python train.py --arch="unet" --horizontal_flip=true --activation="silu" --blocks_per_level=1 --attention=true --init="lecun_normal" --residual_init="scaled_by_depth" --muon_scale="original" --momentum=0.9 --decay_fraction=0.2 --weight_decay=0.003 --adamw_weight_decay_other_params=0.01
Rows from block 5 of a small class-conditioned image flow-matching model, named by matrix and row number. Rows with one number belong to one channel. Each number is 500 + 40 x the weight over its row's rms, rounded and kept within 0 to 999. All counts start at 0. Numbers have three digits each.
After each channel's rows are labels from the 100 images, of 14848 (inputs lightly noised), where the channel reaches its highest value: "responds to" is what is common among them. Only what is clearly more common there than usual is listed. The data: microscope photos of single blood and bone marrow cells.
# convs0: first 3x3 conv (model.mid.2.convs.0.weight, 128x128x3x3, standardized in use, each kernel summed), inputs 0-127
# convs1: second 3x3 conv (model.mid.2.convs.1.weight, 128x128x3x3, standardized in use, transposed, each kernel summed), outputs 0-127

convs0.72:536476476494559435492521494521526467551516463523515568502540491451533483480392492543451456532461550534503517529395368489482497532469505520500527486525537557487506453446439482473470492535561533489499564510525526485564475504563469572520405515517475490464487518507510487573472444493551450465560479513531455548522471516455501484446468519503474438408503511526485546515540552497561537559475
convs1.72:477532488505502544506565414447526426509542471481584523481523556473492491514529521418429520459528465473525461519544480508438509497472489435532507432529511468491576469533531444447528454452516503520467544464514571517418463432491497453521512469473437562524526500524524501458559471490474462471471533529552510477519567510474491481462462480541556515497526509454465461514436475541389388491492
responds to: smear: peripheral blood; cell type: segmented neutrophil

convs0.77:487422517474425441483547398513444494492497504485488507416462514496485489517473582474525515518482481557570468514581524473495490482508516582576479511526495459546566440543479573478488487485507531486585476551471472478458487471469569522496474449554537531478539468542468506419526482501514526548507526519549471443454497457514438470473517504519556514442482503468525558439460460530538501612521
convs1.77:597545508438570457567467423520459503467490543438505555484547558526482469504461508493545650491490524467439493491416478488506533523466488446468471427472464437492507520506483486515525514450492513482426565495492505489495437474442500508466454511410474476490464551525473557485521497491483472494488552472544444471577510548516415486537471510522485516513447475494498417457520535497481479459526
responds to: smear: peripheral blood; cell type: segmented neutrophil

convs0.114:464470515471505477477461485480484562476536523471485526531457460506528495465519508548449472496515495506550531440455575559519520558588519469494505453524481458486511524458502535472446431511556522416556472461459463493517466440504502499562471538498542518421474481522559460450472547566497571560540516547474509542483531415406611462526436545471546529471493532496492522529512544486431534516435
convs1.114:545460526530464484512501492470516447518493536454482473493568538506465526569521492506464479440540512431544478594500504406490387548453460490525541573439525515544565478496542476559519504485494463590485536487520503520451511436577467516474566466485467481578534494522516426487521522438510414490485518488537414479534533563486479544489502485406482489488507517479489438500526566516495478517510
responds to: cell type: erythroblast

convs0.89:562537459530579487512569443515542440554439475523516527539478500483478523508474496518515549494444484522543597484489524470554502455496467553509503569488464453474505530487456462456528526468527484465504572502540529480551482492473460507453485473496486527480514467475460492480552487574532476461509496514443509520428464523505397462492504440593505521429535529447460557603420456441510516514590
convs1.89:491558516483479512513492547521522423472521569445540503513518521456529543452522508452591434488478569506488500460508493521521438538442423509459444503462499515514547492554465574508502540447460520494499410494475423455501529506564500447536514480492445446491492481462442503496482499490515493463507509482520431504494507565510501545478526487648522549538496475450552460461525383464463469461461
responds to: smear: peripheral blood; cell type: lymphocyte

convs0.119:469474451540522485506545427523523490515524505499515525526543499531487517615461488489551543562508562490456503471506456466467490530531510445517489564510440618527469437538525539552539564498454524496478425547482560469488524447528454474496462532503481491392532511530450461419510464507516514452547516511473346519472530404549507477480499517484492522490526498499543486505462488546497474513477
convs1.119:500492519474523516476481591482515497464466377446506467456507411599518491527541525483453517462434478484553519525486452510514519464471518544494521417453479522491531500541512527575576499472550467500478552484499429501462489569462495552446470489540469502519558490547534502498535511480524445481510534463485446551506474520502460549467488510562513442531440484478529525449538559502426447603563
responds to: cell type: promyelocyte; cell type: proerythroblast

convs0.85:450436430504538410507503521476507519479457426510465493493494533548554479536471615543484517591520581438557530484558558531602444537525534542457489502465473532543512516434466503494489500526473474451476530509492485534565500471489459498474520477478511500502469468497478453584541590559490497447506522521461474498528517503514472451488437431546528474548467476508422526547455479459458489471540
convs1.85:494490465509514562493519568550519456559510499512553548513486531421420545500478453467575481478517436535449532504438512475524487439493483506480608588489554459528555487537505518494491475511547507545574426476498518560480531494539543526537478551559472449514489436520503380494523480465479488517501448510438503461457446528515489541541578521459555541537487489516546500526556474494451435527505
responds to: cell type: segmented neutrophil

convs0.59:485461487510512502574518476531527413520482462500497536480484434497539481523460470610492502536517468422471498591565463535479423508567452521500481474520523381506483484450481517521559463513453493531567543493441472515585500533525474479541477450498537489523477482540544465509439515531527462572488497574515486464485473540518570494456520513443558476546558515461463424496493524523450433532523
convs1.59:517447486506468491497462558509442476576565563522483406458546459516475528443572545498399540465561504475473502555567500486550525489474508565518489550495487497516530452448548491498475547523507517468525483595531515504531462422497542504516557506549577497469464559487492437462527504467484462551458512528509559525518492478523521593512562485476481549459505520602477454527549510510528468561492
responds to: cell type: segmented neutrophil

convs0.25:537494484537538390531476459524507486468441514497406461528469524485520480532495522480458534481530476513482497488483583492533502462514487474448555515435474532525471511491558486480446507551541500447478504565512513514602474516405485550505480539483469443508433481447505506529538505518468548467496513502463472470488515515575443600514474491660500501546500488502447525519512521530595450455480
convs1.25:594500541481530567488511538455508544495509406495410521486514505477501437480512448474526525480549521506412484501553504443503565570571544455509498525487473497462503514529502463427547551507542494465528482460493563496432476491478515483500478500444593535545540487537483464479431496538446465484458395496513512531506529524478533432531491492596520508449525602480546477519447484542492488481460
responds to: cell type: promyelocyte

convs0.109:504482563551444520542594476480602493523530506566521478503432453450482490515542520501433479461500476488481515527461534484498438526430582521550451458451504510518528442500475524507593488482510500531584529470551523480499494444590459496494553466548574531486528445468475575436478530463508431482478551482469470455482452523468445458485494442531438524536541517494468521533467568479545496503512
convs1.109:525457489475545454514451596464486477509519533513511514503600468496560537554489512503513478572515570504570541520516516439478544432468475552478435521574504454565531505520466465507479486584478483473556493504464524545506555518482460534539554509540546524450477503449524525503402504545498523463463508492545504515403521488475559569550483483452556525520475544502483488584456576509470443479466
responds to: smear: peripheral blood

convs0.94:525504421531547588494486694542463407508531460490504490493485483415549481550536500507494535472511544473505456497540506507453530469414536473498558505512492425518508495518536608481517552541426502482537523545496489489505554447513493458525480447484489527569513502502489464461505513492463503526461477509467545452476495515554526490499539458565460504456486493489514443469523453524494465497431
convs1.94:445494507496472467470489457525587485562468450516434457529460492564463499488473524508459454513476482464462473539496498600491600584541546501487473462494524509516575550493413456523575485518472487522489436473516530524485417528535516535457537467477479479481560459501477551546528464521556468511532448460552468538521491491553462501532557494406542468543546541495510428499495584495477535536547
responds to: cell type: promyelocyte

convs0.35:471550494587485529483501475492416485506554517572503493461447471523515524553568459557460504457483493454504434454449528531493539481562527475479548446486539449477426606531533476509446454532476527499485439527473493494547557495483471498522492515478509494539419506505460428497538473573522465627474476439525474459494558447494555514492496492553500466510504491547489489574557505496559474467438
convs1.35:513460503525526538513567475500567430570518558508503545423599542497498498460459474517474486500529479464487493567535489516539476531505501439465461571463475506482543509537496401498552551490485461493531599498537561545456455515479543489541504511458486506516514567492498423465485524446499443501461607531477449499477552465558477463507526465472466509462534582495473425480429507526424488521509
responds to: cell type: erythroblast

convs0.51:523522531559531464522552470509507467522452574603478502460452515524493456411465506433459461517477507485497535484492462454475525484475502502507471520457534590462515612453458573505501526544518532497472528489610443555504487476488407517499537467517446491432455486541492507488497507485543437464486532483591456502527509500477484492499460485449513505626535511495442520557519469532519452535491
convs1.51:487486482518451460499539469424485477493471475558522499511488475500535438491517564429511567454519461429537510480519557529462587601533507526489472505501513515512527612404463489440497467508496486442453433490551521554447506519518470494443573527532536564486516521463530535507487511532547481510452508482599522503488600479398527445485491514474455528511503487516517450558467510562500512510516
responds to: smear: peripheral blood; cell type: platelet