A small class-conditioned image flow-matching model, trained from scratch.
Model: arch unet, norm groupnorm, activation silu, widths [64, 128, 128].
Training: muon at rate 0.033, 11900 steps, batches of 384.
Data: trained on microscope photos of single blood and bone marrow cells, 97085 training examples, 47.1 epochs.
Rows from block 3 of a small class-conditioned image flow-matching model, named by matrix and row number. Rows with one number belong to one channel. Each number is 128 + 32 x the weight over its row's rms, rounded and kept within 0 to 255. All counts start at 0. Numbers have three digits each.
Before each channel's rows are labels from the 100 images, of 14848 (inputs lightly noised), where the channel reaches its highest value: "strongest on" is what is common among them. Only what is clearly more common there than usual is listed. The data: microscope photos of single blood and bone marrow cells.
# convs0: first 3x3 conv (model.mid.0.convs.0.weight, 128x128x3x3, standardized in use, each kernel summed), inputs 0-31
# convs1: second 3x3 conv (model.mid.0.convs.1.weight, 128x128x3x3, standardized in use, transposed, each kernel summed), outputs 0-31

strongest on: cell type: artefact
convs0.86:117108094121143127126144129099118119135104045093151122114174160163176146134180126146163179172160
convs1.86:077156163146184119115083135140128052140106083119123134160152146123116124147140122104197144103119

strongest on: cell type: erythroblast
convs0.7:082135173068154081141094132077139046140127111114146163149104160129120135161149094118122123165142
convs1.7:155126144131097189186140118135137198140108164077189095081171122124121104101161105125130129099134

strongest on: cell type: artefact
convs0.66:156136132120154142125151159164122080157183090120155096064146094160175111129161135154124133134102
convs1.66:126111128139122096110139067099090189112136046093169143133113135120118065134094140137138139117106

strongest on: cell type: lymphocyte
convs0.70:106166177092147189131177164125117137152147128195102178096105157157052128157149171106121109137120
convs1.70:133115132165176100148073193177161135124059186129111123134117142142169169104108133103069191094098

strongest on: smear: peripheral blood
convs0.36:137122126164155132148164118112110045130148181168147070110134127138155169143131161142121101137159
convs1.36:124137127057179100099118134115126125122126157157138137189108177168099072101098102090146080147133

strongest on: cell type: lymphocyte
convs0.75:133155167074091163055099129075087221111061207141113148158109091096123150082127188101077090151156
convs1.75:128108127179151094137191129113159183142135140124093124138081127199126116164119135128154069127097

strongest on: cell type: erythroblast
convs0.6:062159145104071155098124126146095139194102137180091165150080112134079152114150114125147148139090
convs1.6:167124133168118118105109113168135144137090134197167111144135132139105193169141152122188109103097

strongest on: cell type: lymphocyte
convs0.69:165096152144134087102102119098135142116161169113133143042122149076167170127094112095078132025126
convs1.69:115139148147126088145117134163125128137151139151126154170128138198123058105137159154163086192151

strongest on: cell type: lymphocyte; smear: peripheral blood
convs0.30:161150109149175128112168135106167000129195127095120090132142103130130134164083117155152124152144
convs1.30:152176152064140096127078110057102106091123146130150126159169139132118155113119135158146080130160

strongest on: smear: peripheral blood; cell type: segmented neutrophil
convs0.82:160126120099147112150081109092123053108118077105100107084146121141151100169056133095176200185157
convs1.82:155121115154145108155125129072154087136111135116129100115141141099175069111207093123153151123136

strongest on: cell type: promyelocyte
convs0.61:164093082153119080027147121129140152127089103122124138112157128119104228136215103146148068136139
convs1.61:125117126134097107108197165131145097128171148086086161140077111149098158124149156105052148109139

strongest on: cell type: artefact
convs0.112:102111178138119106113210197109069109163124091163166102046139170143140130147190108115169167138133
convs1.112:122085093139187096119158107088177114116153061178060139100199110128156030153105133158121088168169

strongest on: cell type: segmented neutrophil
convs0.118:106140158122091150134217106138153032148142089137188077077119135137150135176153111155112123093164
convs1.118:112092106108183147109151122137143144147153190198095130117095141129151059118122158161173186170134

strongest on: cell type: lymphocyte
convs0.29:140153128126088110088148122089183227103113078180082111131105141127119109132064160139092120071130
convs1.29:144084136155170094132085158142128081096105191168144156149188095123163116124109114138105115125159

strongest on: cell type: artefact
convs0.89:107091115138130060089109155128112194102051120099128111094127148129108154128102114118146155067172
convs1.89:192125165091097131156114084085128102116070143114139151156127130162129155098106133072136061149191

strongest on: cell type: erythroblast
convs0.126:139162167169153137130123150180086059165180129157082090038161144132115151101165179095127142090136
convs1.126:133098104063089132142194139050100123139169102141176179166082157126173090128135173114152147178068

strongest on: cell type: blast
convs0.97:171169120119155147158158178117096164120144171119139106127088102148180144145162083136137103113130
convs1.97:157103177136120136120113059178086181120134092076119160128191094147092064067149091061133053112105

strongest on: cell type: blast
convs0.33:119129148149086102082146192146087132149094143155098157119118155087112123109117097135153190080136
convs1.33:177093122137141081207117100111168096103140053125079149163162144205136143143111143150142095182169

strongest on: cell type: promyelocyte
convs0.56:141152077169148108122091207152180135137083132075065144156159099111151137155072107121161123098170
convs1.56:112154110187142143193132129131152116107115041102133098142133132126164135107158141132070076136105

strongest on: cell type: artefact
convs0.125:142155170150130163079144114088153091133140106120092082145131102127166084111255142109134100180154
convs1.125:115138138080150109102121091111083159132094221099111157099041110117117111129115100137159077108091

strongest on: smear: peripheral blood; cell type: platelet
convs0.12:095130155157115126098175142077105086187165108177138116100156174114123101182131096092148127161134
convs1.12:117152115170099104152082103147123117145138080150129120185169144147112183173119135102075127149139

strongest on: cell type: artefact
convs0.122:103155143161166120118131137154143100171128049174115139078110165089121066128097095154151145165127
convs1.122:158087157053078142075130123149092099160139117143115134105140151127130222168156156089107139105064

strongest on: smear: peripheral blood
convs0.108:127174180139136119164189170166091123118165143176104199099093139094110116140209080094107115177094
convs1.108:085121092130071114109114137109104138179166181065108102158118134150163185132056134107135161128152

strongest on: cell type: promyelocyte
convs0.119:155069093139103166132133068141113145111113110108112050110111110113148103117117187112081156162137
convs1.119:152141156093162155131129137036119105127160139155154114106110120100139130086168083150089153135152

strongest on: smear: peripheral blood
convs0.105:116104181137102120113164150163218081196163163181150060059156109086102155128125134078114099121106
convs1.105:139175112115120124069122074163077149119136171111109165179142150175120110152066151106093178175168

strongest on: cell type: promyelocyte
convs0.116:174154115144186136143110093093136115144118152093186080139131114133184168125104054156106156083133
convs1.116:096127103138148154112111131124163127131098091166138101136083148143125160110118131149162096230130

strongest on: cell type: promyelocyte
convs0.60:197130083137156076150078162145139146124102128103112134172131116099190106097003088143146136103114
convs1.60:126127089159157136208125111130122092092136084160142101145141152126117123132149151192136159156128

strongest on: cell type: erythroblast
convs0.11:130138187128214131171140150123141055110099161135164136109080083076156135108157139115129144130120
convs1.11:166099124175084129174121136116159186142110154134165099129179091151143125106149077155104098128140

strongest on: cell type: lymphocyte
convs0.107:152126183118094179100104111186164139124193129082090117135126105114092149102209173098110093159090
convs1.107:099161053114150089147148085149113147129139125099127129173150148147137228118047110159181152093146

strongest on: cell type: segmented neutrophil
convs0.64:097127148127134141092201162156148174125092186179110093110100084104162113128114149192106099147118
convs1.64:150135145157091066154072140166079135172124142099139138168180076147143168060127089089108136077095

strongest on: cell type: promyelocyte
convs0.3:198160092145148110146151193141127136136176101090132095078119099132158104215116113136120149154124
convs1.3:055144126133166145073073102142131146148138011073130116144156124130135109124132090116076101143132

strongest on: cell type: lymphocyte
convs0.127:179128131091143123134148168123156104121092186130113103070101101161171123129111115170109105113165
convs1.127:087139132120166126137135141178124134145080107143137184122137084143103169128110108085079113063118

strongest on: cell type: artefact
convs0.124:118166148151181104111127135099103108117092166126147113126139180112068143137142096090123159070189
convs1.124:088135101126075093149144115143143088132165110114018179122168135144152102139147167124129184144091

strongest on: cell type: segmented neutrophil
convs0.14:168169052179140146121126109118099071095217132115132044104127066106115136120193185148150185150125
convs1.14:078173099120128122079127172099095112160151099180190132157128185144132058152099089137106096121143

strongest on: cell type: segmented neutrophil
convs0.78:110106123085095207145126123160080150178165144167154166052129132116116162146130114140070135126111
convs1.78:093125129184180104071167124150142123124100165170114100135082124156136221137149209137105139116143

strongest on: cell type: segmented neutrophil
convs0.27:177079192120087133116184148149130103143173153137094079047141099110146141149236169104090132104165
convs1.27:076184103092138127168144117115135126170177101097135084187113151161144115172068116120103094134119

strongest on: smear: peripheral blood; cell type: eosinophil
convs0.95:123097119129133151116114135122132093148101116220145117112172148139088097100090104127150108167108
convs1.95:144131144073073128119124133087111137146168105139149118115116142106195087152160174090088098134124

strongest on: cell type: artefact
convs0.92:117095175114151080122138155131167090123153080150100161119119144131102089125152136138132092129130
convs1.92:190118158075109090056153146166110086126147189122096164120146131131147146151107138116110156162126

strongest on: cell type: erythroblast
convs0.4:151119113094155147130126149092085163183171116163157095117139101140108082210133082107147200168132
convs1.4:065161092151154101192145096168126072126072091125162094150089169118091156154106140164178080146089

strongest on: cell type: segmented neutrophil
convs0.43:094144190133138161135175097148149145113124111138143038099098110069107163153206128112116154113078
convs1.43:141161128153127148113174118135084129142198197157105115100059145150142117115109090155083149133122